From a checkpoint of a small image denoising model: 72500 training examples.
Rows from block 12, named by matrix and row number. Rows with one number belong to one channel. Each number is 128 + 32 x the weight over its row's rms, rounded and kept within 0 to 255. All counts start at 0. Numbers have three digits each. After the name is the row's rms in percent of the matrix's.
# convs0: first 3x3 conv (model.decb.0.2.convs.0.weight, 96x96x3x3), inputs 0-19, a 3x3 kernel for each
# convs1: second 3x3 conv (model.decb.0.2.convs.1.weight, 96x96x3x3, transposed), outputs 0-19, a 3x3 kernel for each
convs0.34 093:140131125124143137135137132070020042116093083202218112035104104073123138079119141129128112123091120129094084144119154094071111096127134128128129127129128127126126120138122101120149096113129112148149136141141106117122138127133138134098128134116111088118126113137144151142107110112112117118107136131110121104118159177104116151151181165139144169103164177088109165062094123107143176137132098139141078091104105124131104134170128113161179118093123119095126115122127176147139190131172131072110129128130130128129131129129158151144151126121113115118
convs1.34 112:035093135085102145130162126098096018165135137179240125114133143138149147131147158169164122163108111125124084139133124124138113075175183071063109125131114139198127069116194121144163172135132062079172107088159100118167127142123091099141122151169130165120093122131060104124131132142118107116120134119139168201115108182097099106102105209103075154096059150088167177087148133065111152147122169141106158082045115111105101132112101186128077114122139156101169114115145201189134159142093090101098102108077110124142130162127142116169113095131071110181
convs0.35 095:139114145112151149120160146145129135142113100119054114123095124132149140125170128182094080149158093166148161118139135153145107123166134128129127130129128129129127099101106116117089115122109126135137102149135112153159128145131141105131127127126149138132146126127120120112109115132127110094081110106100131118125081139159145081115060076068125102082099109157140050145109121156106141170110091127109038130100085119119103113154135127109160114140113125106110112115099121137182085134120159166063126128127126126128126124125090091116093115112112126098
convs1.35 090:101075111149121063174235144151170126127117099129137132090142126187135108175112131091123109065136107157208128110119095159115133126088135127160089167140093064086152067133169131169160161137144095141141089158179083137184181135163154136162131131190091085105129090127161137109129187171127155107099093116160122125140151166146111085147126107138110163161141127050096111147161127126049013073104067186149141121099084148129161180122082127133091109198157107183116132185122135130097123119097112101093118075095085104177108152208134108133139087172101121184
convs0.36 088:119100106140128119112116104117099119135166122166109149107126130120125126157082068009048121049146122110180188103113086112097078104104140127130128129129128126128126103097119100125129111112137141142129116074099109072105115102106111145123143144130155129155115107107122136109130152153144109123130105104215171204157140154022105138173192158082138128106100149164191158152147079141108175075120119109157164088054110096132110132153138116103122116104122128124125115110125193160187185159149152128134131130129132131132133130127101094118075096117085101115
convs1.36 094:074146120099098101134196113071092075147181086157180094168204106091150168129107131078064113141184161155140216150124118140132090151156090146110123134114131188136139099116124124119181122179182167132172112097132127109147130073107088091127154189154153144192125115143114145142171145108137149100130097105108189244086118114073074106142134146107144112097135160166190134166164071137099077144136150116129133138146129139099114151148158166160149143148090117142108088138155154166132156131073119100050100094118077043117120179154131172175132078124147114144
convs0.37 094:130138145120147154136131154141184104129150095139122106116155127128149157093117167176170140136178089091100100162130170218163154139133179128128128129128126127126128139091121123096146116135166129063102162087129134131142146135172130121163100107159087108150061125152171160111112074120129103103174183120124148140148170113157091174125115154108112149134157131111104127095141192071112162116171146065199088170184124143124152108153168107094111091096114110110111109103135121162166176151111194164128129131130128130126128131126127099090121074073112122122
convs1.37 098:116152185139163132121116113132190135133120132126068098070105188105110155185134120178159153159128097168097097107080118038078091094121093138130136104087150130085122135144113129223157140151127108113067152119141122112161084138149111129132145097059155114138136105162155185146130124016104130074154170139083137090079103143125118150128097158109143160089098101057078144077170169106178118180095110116113204172077119122131139114161057114119113083113133166087148110093170132129140141103099111078111103091106149123154145178122163168160095122148137102114
convs0.38 091:122107104123125117118117136170182180163130155162144119049063116091141074099175068143096129177087132178099106087108126119149144161178164128127128127128127128126128129093111149124119140144143152160140142113105119119093144144131112099152141144170117143140114093095108114128121116102146126113112100135125125160115117143148132153138123087152169125120158189110131149100146154129180131187091094134021119158121098126073095110133172100142134148138117127124149149130123208161099121110056033022145127131126127128125125128128104108101096079089133105110
convs1.38 095:144172178128166157179163138138165086117094073088130117148098091145189180174184172140167138116151093096179133073099103124097107129094097126176107119116094119167163172129079121152101125072077161152158145114149126105138104156153171089094096133060168184152104142130100116091123091122129161124118138129146157064117142064076155161061102150158131095197185118167126081143137142071085118126115124112183134204082070131145158145133096113107126064086142151109161195166101112142185167185128177114088155163072154114109152111127141125139123150126167108115
convs0.39 094:133108109120089123137120142107077137130145154173190171117090221029033211025091193136091105159154161146173155171140133106156124134117110128128128127127128128128127125109123111112110119093122125175137139177118126138115142129135136125148138136143114131166093056144116105164109119135109102136118115132079094156146132151107097142228151137123096150095055144119133177081061131083066088125197183121090164150147106125084101144087122156156125139135127115106110122093121132097021164138059167160134130129129130128128131131128136129121144133122112084099
convs1.39 102:124120162169153171116129137096109101053126105110180172086209166104206223031136139092090118110126106148147141110137141118115195126113099146139093093114118073142119137135158121160152081121145108125158087122100130098069073110107118072158101121136152114156118141160133120146111186154121084083113116147113153135077132125097169139134111148127180117112077117153216144117174113084103154124168146124130125132079127168111093133084090124128134113138118152128145144086131136117083163101114178170155131109152143102127135121092151106121115155138107164135
convs0.40 102:119131118117105098125116108130134124108155084173152144130117117119125125121132162109073165110103190152123123183165191147126118127105101128127129127128129127127130115128114121140116114117111175149146168149146131090120133113107130129129128116113140142123176189134137156126052078092077096100081061067156156123169138138168156120107183145080130162136087129111108140119149141066097133062079077076145163164172240090168119102154083117134115116116114109118126117130122150178143117113091109123085128125128127126128127125128131135129131115115117089091
convs1.40 112:202235196178204124156163142092098105176141090182146108130122108188162175155154126118157157084160123124126159168203143114129048155081037106149104124140077126099092148142078141130106119142128136106084159115102147119134108077112154100051121085055124148106128136126088090121126115138089111152085113120107112103110116103124120117188229145156159162154127169188113091179164144101118097071059111143211153182160198129115141122169210124154151184124127140102108149165145163122146159089129164171126145112098138123061084122082138109129110039135154120137
convs0.41 097:105119132102097111103123117142118135129127168099075055108135126095139154089106146164142121145178141169123089148148115097146152143154134127127127126128127129127126106151108069097132116125149142137116131123095115122090110110129126113109143155139121117124111132149100127143132123120122118112085078083074080111080111120164145140071067172120113132161129086136126156126128157112148213027045110052144129115186111133170114127109172145121124124093112095099102106129119134118197123086160130083079128126128127127127128124127092090094091113116149155125
convs1.41 099:196159170108124186114146166125154107078155102093161095068098143097147134076141137185127161187127104113132117106145182083078117083125132123140175135074132114147083113096137144133131140140138166143156127186169102114105119165116118177187114105088160147151153126163105079141133126088157168056087118128124087069166140131132174148167087065106183142153155196084115112102167095058095103148119168143094164103154208129124104107121134166172130164081145138089161124131134174150109149165118093138150128141169106118059128097016148106084096163117142120140
convs0.42 093:162147149155148150157145146120096119085089107106077112119128126104117127117133142085104107079112119082105126106109117110111106110104105130128130128129129129130129153156152148151149151150153126113118117100106123107114124123124126123124126124124120128123127131127127137130095095096093092090098095095107122110111122124118125126142144125147155137141144139098101092097107083097087090149151154155158158156166179138136128139139130142137125128130132129133132132129132116120117129149128123141114130129129128128127126128127154142153143131137161141150
convs1.42 014:119127198162124142140180163136112106146159163103114128128121152126174134082151148146118139115135103121114090111136101126088114103072134115115147142129131118116120134113119125129106173156225116137132137144165144105145132059132107086029117131073116145203131116107139119191124150188200112126148148130136233153156177172118132170153117120117121139115206125118116127149135119194121140100159089161139091134146124122136159121177148101115163132192144109153119092211110154099111125120129171159158118147131136168120160129101103099063123109087189108135
convs0.43 114:118125136154146131138121106181127147158051103201124101135091097038080105109092115091102108098144144129163134115118135109124123106106111128128129129129128128128128106123129135139147131139120117127144121129141147127131134145141133154138135134133166141154154105130131135160155142123151154118134144100078095110102119115130139129144121154145129111070104102114083175068173170112126132110095144151116137162111127129144127132112117147095129120132141147162141137148131152175131133061118123125144128127128129130128128129127158203173158184142127119117
convs1.43 122:126149153137132142121090141171164123129168173146138133085153150084210184120144142138100134162097138141217128075114149084169129103079107118147114092073070090081127143074095084095112088109172140098173083076153144134158116094091067019095058114089152216168142143184110147139167142097142146094130100101131091118137131092153136142161151180112172156152148130155125129177156094172145109121111119128188144104105139122124168081103144130163167096130139090131131145173129157117091182177121152126122116106150128082123086134101145156102124136083159146113
convs0.44 131:147128115151132120145139141132060177123088188135109154157148133157123154154207129149161128160157104142150108119124123113124081130139136127129128127128128129128129126121095126121105137144128138127147106122125112128122127134136128125125138136143144143119149141111157148133107129118102122141111114110100122075034160136119135168155096157214163140123149157109122162163056154136103119129170128110173090121146122056078090060042071133091086120134120124128111134147119118124159108083190129129125126127127126127126126126127120135113106120101103131136
convs1.44 146:163136086184135038197116081113133128098121145115161137139078095142071107125120113119147125157089140134115097097182183081166246099117144109148147127071097149108113161141110100149106128149136134165121140111182139156121158125090107135041139132164130119131149129132145152134131132158119096183083101142114142124093085204145152136083111188143083129130148115139148122178190112137190101081094120203073181167037066090137111132132101117132157151112170152094128162109126159108107133198184150127116133120132104120084159124127115113114137135080100147116
convs0.45 094:151158133134152144143145133124068096115092117082086167141148111173245126185143149179134122143141147125125103141168143149136144138140143129129128130129128129128127118080100089102090117084107105121120129162149146091135120127153123117129116129144142103065111083090106126112104131125091108093076082124142133157145181151121079063144169142139101110083105138110105134124118099164145095130110143153080198078117121138133061149057056134076080102112126107121121103109122186171117182172148172163111127127126128129127130129127126119132093105117106100126
convs1.45 097:145157179174159140151135108057086094130215135109123116084118136106123108138087120107133130132148077086141157085084089100115085148118083080100156110078080132131135158129074129111119088109111079096103135142093135182163118069113147080140160099101144124149146109153189129116141115068101177130115154149118119124140109110146168115166165156114129130130063091127106072112205164095197183093137153119150123108096071088159187136134177111130167110153148178122135085112156101119107134130105145131100114077111151071104109148103125155169129137142130119091
convs0.46 108:139142144132128139143135143179157156083092131127158100202150169173126136086134156127157179101183137135126108114118140121093118136120113128128128130129128128128131128132134130123132132118138131115152122099138108121156137143156130153138119130129146136135132126127141132126112114126112136135117120125126146124134100118125135131182144102192213109171150116111090134148105137076075089110144123026120110101131091151145095187124094223173098128140145127145154129139163145106106125116168143168154128127129128127130126124126112109124118126103132109094
convs1.46 109:197146048151162153145137142176206161202213196210156191138116120102146096129105127188146154165145129154157143141110134152130122143151080159086091101111103137082155118126114136120066174118125162189158102148082124113119145077153129111113137068056131127060135140140156176103154126137123156165127137186094094082091067074113081111137082093081087091088100122048155172126149124103154134095095115100182122152142079151132105143093152144111166103085104173177121125136113123085132113118145122157165134185155162165175112158120141111096118078124135113091
convs0.47 091:134118128104106131119119133104125113119162068101129065158178148107168116097160106085123097076113091102144178120111155146136145142145133126128128127127127129126127128083122163115086146143115150141135114083134100107142125167141111095126112117136137109101122110108112090064104110099098102111104140129113151136117085076109097086147158143155156078130186121172105130140120056094150099122165118115109078193178108132080173143170073124173124130113127122090116131092110057081095147178205148132118128130129128127129126126127105122100091119095111100107
convs1.47 092:128101117137208139092076108129141093162194151127131134088121124105119107089067094045049173143169196177118158066112122088122138143144135144108113113091121103085080151113144136213116124125147148158148100077137176135072081130150111105164121058170107144161100125142154119153136142167149115142170171141133164167146128152143104150115103161156089129109111107087160084143147062125173101177137095132118096101119121127131114168127135101154240145134122150169108163143133141158152125104106139177108119090140115143132077063100108109150136108130178156155
convs0.48 121:142126152158128163137141172154087135158158102156173182070039101094107146141136079145134080131100150122147164119127131136131118129115128128127125126126128127126128098122124122148125157162131091101116097092127118121143133123117116124124121133120131137147138132156120137137126127142142160136134095127135181174129191091097096167123116099147174137163178130141154083118086068156113137149140131216141128136184135126162105109179130084097098127122114121103115148134113083076149132100088124022033128128126127128126125127127115147126139164152135139134
convs1.48 136:101087054085071125142116166158084126159195112109146104180126125155189120147189145078124125138090136164139127128108116160072123154139147138081101200163127136171127060049148126084143069130104095172136115148152081166140134164147100169157103151169147116075137098137147138135129169127121147111142120137114133150142112122095115112202088101146098180112127169085106119055189082149091140076127145152077077113147120146069136155106076192099115131157125123086123143122091174178121138139143092138154112092146074115148086121157191139178139181157151094120
convs0.49 088:099139133110150137125110122115166172078128151046080145127136174055053130081132131084116123093157145072130112176124111162178109107122125128127128127129129128128128128109080115130136116141124119121104123085153118126145114135103123146115110148133104118146088093118119110121157102103134130137138164143151166142227151048229082044133122108158137177112116119138129173145122133203155091094036067106040040093124048118156117137148105127127169113121126116124143125142145148148149126195194118207182127125127125124128126127127140127107137119083147142096
convs1.49 090:101088169111149111096147118130146165100143200066114155115135127104174169075099147166169215131160153140139106151141146107106171065043137134121118134094150156135163110085076094086084121182150153126097098155132110128133132186125145095114140102070148102155148124081083074058117129105159145131142135156160133026160130059147096077079107176114134132165124145175141045108124082078142131135103119148135124138127163166186134118150144118141178163119150136140128159136137112099162103143161130094113104136159103135111102151118159118108113148132144165142
convs0.50 089:103104120131144120152131127066097130139170205130137142107113130129133154112118132171129133077103092093094096142148160123130123107155077128127129126129129126129128133164129144163115125114122123110075112067098081102117131101114146123099157137123144102114145122096080082097128132138136126128097129122102091098112076080122069044137148168148143168123118094078091058138149127151194202097091132102137134191220199097181157108124105127147144140124123172168127177149123116135175039152122092122053127126127127127126129127126152140122161147108180143085
convs1.50 090:104132100094122081095093049104119105115173163096151163093117111139131096147143154124152170153209136171106043140160137076090172062065150108136099129153103141128112118115099149130063131097055114150161148175162151105101145130121129111099127109081141150146131129117137129112100138143136109167159107143155159142194139104164184110193209198121132140090082123037041085184181136180148106076118081139118157146157172113144096138173127150131160089158174073131132096119129174145166120099133139096187150147099142093177064089121190112129163125105090107127
convs0.51 086:094116105097125106124144124167122096122097067146138127088032091080103108112075131081160171125145117201200097168163125129100136129126138127129127127128127127128128144123125140134125125103141105108162125133143091081105123100111137086118129118124126101116113102117129122122120117112141116119146149119138104158123106153141117159172097109156085078175198205088112145078130074104070114118110116045078142141103141106178176118114145114111120136139130142140133168143166164170083194126118102055117131128125130128128127128128117122155096121148119197168
convs1.51 085:119153132057117136121075175105110105182212140092137080139171109130225174134176150091071055161189113078139149190114089146126064064097116116131105103115125144140147137129104117078080143096102126134106119123155119154087111121177104152089125111128067122152061085123114121140136146134125158121092127118078149087138219099089113151119087124180150107175149106138174160131184224122170193145122155047116167154140072138073142164134137148071064104127094130089144168182125161194198122132149112131073087151154134093111163124148096141126085160171115150128
convs0.52 094:114139139189156150185146139143142095087151079088037056103172159127195162134149134179060102167102086206113148109152166148103084178154138125127127126128128128128127148125108149131119151176124159176137141150095142147140141121117139107128165108114153145115116123101131092140158157127161158145157141116119150200152108174126163185057095155098135159177100122144169150098148094062113082130107148194108212220123096092085083118177103130118119139147171124112162116138143160153158171214135137146135129128131128130131129130129135114106159164149221206184
convs1.52 100:125110080071105125129123136163211147142233127105085105126122111093153190154110152156128000167255067130148088102106094128138150104140171029149121122145135165138115114086084145086086161119128115082120089104126178120138125126116129103131132100131130152142127120112121091120118107104129111131117102143128147137103120115042143147100124141088147169133132189141155120126171149110150183110093119109125089137136106127087097128166163146092158187080146110111153133134129147120155111109139136073080123132126139096070127190129116137118104105151142172160
convs0.53 088:183144126161171131142138138110145169070152136090127133176117124103174077175111114134126161136144134170167083096078159125134140091135164129126128125123127126127128151121130131146165147137144113157156132176126137126163154113124137097113133119121057103125109070088109120107140139156071146160118116166122079088103071097078102176146131086106145119096071100096081173097139163104161153136107078128148167131095161137151115038150151133131113105126169103110142145134128120119057196177131136142181130129130127129130133128130127087093094132123085144138
convs1.53 091:150122119124119150176111061173178152136212202084086102119120110180118158112105057126091079139131114145118164114130155104129171093098118124168165128099141165102156147092121149114136113109110112130092133157097175138087146151152131192116111135124162146129123109115138137129129125170120172131148173164094147127134173052142143132126192155147151170162132086068112064101163156140174164147114104104130121196097152159186107073150174139111102039067168080095185111093160070120103095128111142163146165154162132113129131123128113154126122094131138157118
convs0.54 094:119114124147117133123103119172138198169183162142096126071069191101092151108063129135139110091167074106074027141164126120098132184204169127128128127127129128128128123119147112131132126155162113119135129172114154118128117128136099125139122106107113113121129046112124121145165128070171138098166127143098097057155143149170166211112041046111166124200146162076137194119145192162116131163144136194160128138136110160089118145095137103119122132124129130128118143112128194180079186169054207156103129128128125127126126124127144141109136162126181146135
convs1.54 104:103168111103128205107101119143125104133134109091092097164159107136171161057205157179133098189158141140093096138111075134122082171177149187108098126068123108123113065140176127116148062096138117118116123141104107148165057086102067110131124129135088060089166079083096108164150098058172152086170190115047052116123105104127141155089078108149131142142158177081104068111191140062129158104116182060085111093122139129086091135156170149111095210146082123093087208112109180128101186139119122093086109104172118110090112150164141166153128100099131132126
convs0.55 084:161152151150145153151143147098085085050049067064042058143111110105119106101114118107120120097118119103106123137127118138128117123114107129128126128127127128129129132126116125122116132126117146131132140127126135122127126126124128126130126123124109113104124126113131136126067060048063074043052061039155163157174190195168172180168163143169176153171166169093110072106128076083077069119125126129131132131143142143143142141148137133138128121119112123127120126127124130137104139174142147164131129127126127129129129129129145144142139141134145146137
convs1.55 013:177167145123140124131188123108126130119110144111100109141108136143113152162090119047122088071107134122130081156107100103150144134150133097092136114126154103135087124180125166114166137118162156123144101088146107136149135109145072127180138131115133145166136207144147125149135169106183185195099182094193123121110163192194105116130155193139132089182167201193116108182162112143125127119129106123099064146119111177125124121138120139133190156145145137095108154140143144197113087112088182188146187176208117179109150104130053141069071117055094141150
convs0.56 089:109097129115114116106133132145116145133159128138085118067098088028103093095144068146100087126075084145092162134125141139103137102099113127128130129128128128128129143168111132155148128145140149149141127143159152154119147110106142125135121115126137116111092087111135124127167132138132145133112132137094116116142171150151114094114097134073134121071159162186180168154174139177142102121138086205239098167216186102084143109129033149132121116128111123126119131140155092035111089052072107107092131131126130130128129129126143140155155147152124145148
convs1.56 095:126098135147092149112119100152171124160154094108126082132121116185220115155204123107189123187182140159124070103132117125138120111084102164166171156113106164139122102100140092046100157121052123095111156126153119154108144140132110121119126045122114128115145085127173079120168193171139158145151101120149096103111094080151136108164131182149128177160172208114116139147177116131127138132134108164082089147094117153154213091125144096146106167127139153108127190182141151129137193206158126166152143111075120110108174139138199114104160110096121143120
convs0.57 093:126123123074112127131124140126242160106165197136187115176138125142163187136124177165139117141086096192122118137132138117137167106103119128128129128129129128130131116116137139110120146144122120112119128122103123120119126119102113093087116120109107120124120084086118132149150154159117125125141110137113079117184059133151136043095124072092071124082141148120111117097161150091095113109120125126154091173112145168135162146132145127157116114122107127105120137105125188135097137143124167124142128126125128128126131129127110118115099093128139132132
convs1.57 101:141114111133130087131142151153127165156185227145128156091125115158150158123164128156167150187090141179150115160180124106128102129134152145117162130119097135108110147146120136137137133114143113125110126196094129153089144093079134149084132154155139147135118098081197111137127078144175113101179065147089094136087119091091127113149094134038167127103119122110136131068144208111110132050132086190126121156153123130127142147161135147137118117096134115152139074147069092097099144171102123133137149131165097127167149097164125088099101151131171194145
convs0.58 088:144124150140120131152134126180124118208195096114123112166145131111134110073065144213139122145149102148096121126158113112139142154050092125125127126127128126127127125187153138159166130139121108132105116154180112123157133125096110114119147117129159148135180117126138110157132118114134110110191214132029146137073188163129125133096097158065018119076057114109119116062113136123184222048009067114123029114087089136155122135134106128117096117126122121132119136140154189158181139128161188184181128128129127129129129130129113102141110080136180146133
convs1.58 091:089140148062112134121123153143102108209220093082172046093153163159188115111119130141166168124136122148094093131089093090081132102089129103157139092101140120136104108117155184077096171115103100165190115135164140149110123131146107139168114054123131141181115125164128107128120109117136132109125113121122075126110126189094131140146217181123210221108139104064094114137207141130154094119143147176160143120180138190134106126103134114105150118110104150095067174201162121147133116132125067155111122109123139125178108091115123102153082106127129161139
convs0.59 096:135123122135120131120123121124118157186150124151163192062107127052118128040113158127155143164115123133142153117124125107142134085136147128127126126128124124126126139119117121119111116112112113111116096104116108113121125118124107103112106114122116080099138101104138120114133160163145145150130148151136137097107135039113140086143154111156122103134121149095147099115131073082097129095113116071081085110138114133133157113157155147175165133149152130127153135141149146146172161142163149143153130129130129128129127129130122138139122137141115119135
convs1.59 116:130097141113096098083081123232207140238255088231207145168149061177145073175116080116125144151166138137152140196141116169086111136118100068110110093087115110117089199110113149087063126108071085113046060079058121066086107102091110077112126100079136115094143088079184109098144134131144137148148111141128069064115088073112108125058090157096093147077061127207175094178134074164121062169140154165118121116167114100119194141141144090130155084089157067126142074123138121163184112162178111174192136126140143138120131118103121113090111116121123106064
convs0.60 088:119152147133167142143141139097105031050085105127121163156122104179107110197166126130069131120029111162063153173084102214166122168169123131128129129129128129129128137130140125120124096117119122159145120160128126185134131141124141137132126125125093133115086144082055091056105133113116156124139140112081179248051114237061105188140088097131142148159111114156181159125101137140039137053130100068149108134152106122156149118173168106124194120153147141137140150135143140141094150142086147133045129128130129128127129128128137140164121161172106149156
convs1.60 096:157117134108140208118108158108106154180211166162160139176200152165210148138173144108144083121197102116127140171130128184109055137137052105108152109115145098117147186129150134089165101067114157139119123095090154141156145114162123110087129122092129113121132125146175140156119108077152101095134072106091188215090196190113148193150185168126137148190142107198162131156162189101112149111115173078131153168183149060062117123122105127132075166087100112105094131040089150132129149100105138099055112109072126127082105115109114136136090133138127107148
convs0.61 088:129115114144095087126129100105051070082129049143134133168080041178132072187138130139098099107129069126099094142140120176154169121060113128128128127129127126127129131116091105109093116109091143131134136127134134109140128128120119104136094087142121096122110047100111087137171156154139132164136141137152140071134114115191116097141145131139176113108110104156107095116099067109129136110163189157136141121128119133132143061179154106125130145144124135131125113113132130133120184134123147082154129130128129125129128130130154197160128173170084096118
convs1.61 102:126124074082140163122147151114149111165255128145185159163103093200201111171185097111153105156197146127168158160157138143103081114130109150085133110060110123174161192176124128111103186139057110123123071098084148116082177086072162108115183127117119109133162086132128103135189133069118141109097098102147133093174178114183155137145147104165149094158151111149157102136194153113143138142122163082118111112134138124119130076109094122173139111112108109150098111104085121113127105135128158118154088144139146101128117118100166168161101079100132143108
convs0.62 092:117138147106123143117108130164179116140102111072021112084154168055175109117120164113111140113103156110104086129158127091133142139080103127128129127128128129128128127134140129127133111134127105133133130138158122121118123129125116131116128146147129155164139141129110120112084129161124119103114110107103120097063137136090162171060088109101098142074119159105131093150189123137162157131178153133151156175078116155165149158171129130132117153142131116109132120112138137088102174148136186156116128127127129125123128128126100148175093121122097124090
convs1.62 103:121132135116044113157120099122185143130219166127176048150135117163192132115139190125145131080149157099117175173151124109163120142171137098145121105081116163089067152172206135084114094106145138119095130138135109148170119068108099096124163146112118102115098100152126128175089090154145198123125129127103082151105176185125139150119142195120140121134154114115096117118155177144201120098119149101141125115101171146146185132117101131085107129104145136072140096123132099112114100170090130205132119122089141113138137103113129100160125107113136088089
convs0.63 093:118111125133090118140119115122108124110136112107120151126132143119141116093086148102132118160115117142127128092108112073103091107128099129129128129130128128129129137125111124114104124099121155172140144146128119147128127090127113115109104095102134035072099077132132177173142134165136159166169130140185166121103112092103094087130188148132166131181148110127113116146171109128132118166150155052082100086143148093055102095035113108120115127111117116093113131108127153132082134119142155149127129129127128128127126127127131131165121107133129097119
convs1.63 103:151097131161128134110130140126149102145231127075161142116153120183235106140162072120174129161207125169146140141119147105089094178183112079114147120062148120169172144115148150134187098121203120105113136123099177141072161155142114078089112116147155138141068104099103107137158126167099105120041078095171154126171190126120090091162094078116125135121078114085116111157188181140107126113066143112141161146148110111106114083107179120106183100077107119123095168154121091124060182118097186188105146104101140088086099104138141123076089087115133142160
convs0.64 094:124129118148147111113129128056101146081170201072126192169097084160156086122120044138161148122130179094124157125149160094097125137141120126127128127127127128128130144126115159155138122126113105070111118141140129144141130114154104108141128091128103140147094124158084070127119088133143100103092082114149131179101126042109149054195147149164103047176162132127114122084102055155129092130139068085206100045074115130159118160142124177131171123114132122137143115139143145167127137152120165189254128129128128132129127130131153116113126078108117124116
convs1.64 107:136125136124115107113171115056101149115159167105171130227151120180150141184178119115153171129165135112085090188138137132117172140115116144066150146091129134109135134175181122128089141118111133108177106072113175135136156136153091130106150126131120127140124078091127160124104116090095134151123100185186196132165141104134112143144134091155161093105131119096126140155206160117135137106135132126122132182133097089095065132184138125117113148119168110090102144109063067085113119119155161145142114132145149091125080160161130163100099125131139104137
convs0.65 088:147126129136115125130155139073073087102081103181151140219186174146149127107105106134137147084127108106116096140148144104178171126101123129130131129132129129131130161161148128119120111101095179183155191129136131100129119131126124122123119139122116077132069095131155123135164134129164131126152190175131154100204227139114120120139153158111097128083116129112157122124143144054064123152111165122095143175099107096171193081139132124086105144132130131135135092123110087108147042077157088061147127125129127126126127127125173140100154135110136121124
convs1.65 102:129110153163127073134075080085111165131224178169206202102164144109191172142181174156172161139223127081118133128087161159068157222158195147152144128109053112087095186135123134145090105116129147096118177100104165149092094117108108080112160073136145137136175163130111154122087099077097113120140115090135097122181138116154119132187153133141147134144114124103167214103121158125104125185151068156135103132128129137076108122098086121081147125093106125125084083140125137122142112121129108111150091098089135125077141129116155129094140066142137102127
convs0.66 089:140072110100086119122127126162084137103043081083079089088135134129146123133118111115086149003052108068059165069065084114129101061122150128127127128127127128128127126136120142140132121127143150161130169140121132108079127144161139116131129116109103064040148120113173153124144133131132090126115128100126136138104124088111135116107085078197103135138191154167160096145092093174106111132127173153130149086144130151196136197189137132137119113115119153136127133137131044078142141124100145119100126127128125126129126125129135139136126129155113101131
convs1.66 092:138104141104122065097115142157124098140204107141130067172155128140153124141139146120203218129222110119127118153174209126127201126099116119127152129106121169120128141092123115117057110092149171183113054152141064091096118144125111079123110097122140089081089103098091111113107142135132139127120143134154198127160169174101116108116085124186162083191175194111167125129188126117094119101105120085153106086106136092154124141160082131064157118155149111109122094087130120135083109176157100178155111073140100078117095110107113092072091082104119124098
convs0.67 095:146142142134129135130121129132100148027007074054019094134079086081056072078052079118104126060048085087086125144133126145140126137127122129129128128128128128128128150138125128123111131125116139115127129108123134110122130135132137138147139138143117122113139144133137144130085088071075088060071071064114126109154182156147160151097103092092117100116131138125129088135141100117123111107114085120130106100123108132147133131145130124126107142136136147153144143146139128130112161183161148165138128127127127127130127130129122125128112119117126132128
convs1.67 012:095233158171141115152151083110092154069112110132148127176149120150163192094164135086119138191155136154097134115087068158060145116130130095136129116142155136053145049125129108086099130070108178118154144133144166114122126127078222072111109181116098134081102110166153140162193138148112139102183124175038169135105165136152124110121103155088139115081157109180097160106176145178124135161137158158140172116177190141095152104139126150195145116126145167119110137165121137151148113126152116082178137106137139126168140149119103112131121152143111101175
convs0.68 094:149128134155130134149123143120089128096084097083050083099114095100145097130101074088117106124163129093127137119133151157126135152156153123125128126129127125129129122102129117110104129129106127114098124103083181142115127108130125130138138107131111117165062057118091097117096101121127118112145101118144111110160144117137118105111154146110177124182155154206088079202139097176127135152128116146116142110038077165169140087109124095123115133118142102105131124118145098132119134097052137177057128128127127129125128130127128129110134142092168153124
convs1.68 109:169161080152104105126092101127158124117189156141115135128139112124170161098131111125163164129196155129114127129093127107108125138144151090072135163083102187097067146097095137100128144170132159148114122122102099121182196160130118098136119147114136104088147084135125126104140113153088149107123126086168120134143168150145163126151078057085117068084116126145149186151149087146136042165175141133183124100096149116127147134122136132118092136173110144157117073116126166141137149164128110162181101114125112047141089126129137099141153096158154096164
convs0.69 089:130131146126130123141107110119088086141124081152135101147086112144140098179129049090075100075115132100103129123118127149102120143101090130128128130127129128128126090106132095123142159144135098092103074086118117121112125151164109098116109123119122187126114150172096116165088086094129127134145160128142135122103144109120153100092107151102072119126069099159156135137175108125139124161177167147127095162255154113165098151129116149188121131128133102104112140099116153169213069114125061051109127128132128127129129128126089109124114109119161131141
convs1.69 102:113065059079140097072157167095139133137214147098174124144165138173205142159159173124101134142186174138158152132132162109124105124096145104137170122088123151119156127139134110089113145115122105085142078125139196161143132115095119111143101124191073115125083104133188150159100057140095115111196162081163127167155175159098083156121154185117241155121178180080127152139141157148135096118030108120071065116092132077107100099120104169176118098077148108112181138172123119169187108157137084146120121146066081101133145140119148156121141078112124081078
convs0.70 112:123110108137133131102097102151137176139139135081073079138123101122100138114173159170167134130132099145150104098111106094101074134132099129126127130128129131128130119143132113123120125124119111112118109111141107127121124142126114121141121124123129128126134139132140170148148157111128142105086119124133150211086188172121138175121098138103124083107042117119146147031025055107049062072079070192151174093127151183156144146080150165106111099098115115127121104118110112052075174141166107135129127127129131129132130130133126141144103116104112120109
convs1.70 133:123095119124109092105091129108164135158220152137152147115201130152136148169157179145101092107118111120100106150168160171124132111101094065116113010011096111098096106124064110104094127094121129110094149113137120147121107105122088000025128131127109123160114104095107119098114083116138136153118098091116159145112127151126109122140172128141103095149159144167173179056094134164173106105103084097163102071133045142108076145084183080133083181132129082086108128124154123136129102143127138063147133134116147096043148098114133116150071061123122123126
convs0.71 090:118156140122142132124146118132129089103134105145154079152154126141089095124128118067075148135127111106090105089147152112137154127135137126128128127127128125126127137141186125147148098116120097119116078116103104129153114129119150133120133150110100135147129174184136147135108140151117145164131135189128069089145114180150117144076128106059107110066067122115092061173137145147130139173093093128113153094121161133132134154171177124176119101126152120124131131118121108154111140143099131123126133131134131127128131129129084102109129133131114124145
convs1.71 100:102124085116096075080117104124140120154177130118187126133152148192164117131156116168178124141173139127180171108112148156112126073143231096155093112144155110103111117122145092102133152093125124125134104160134140100121151129154121058124091192188138130116109094135103115159122128139090129123022134128083114147137121156144142128205178163138190199171134151095144084118177121112173098121114104158078099187115086130098119124140085110126127119129142130077090077102136127142142184160128149135155161139124136068146105091126080098109108147125119153113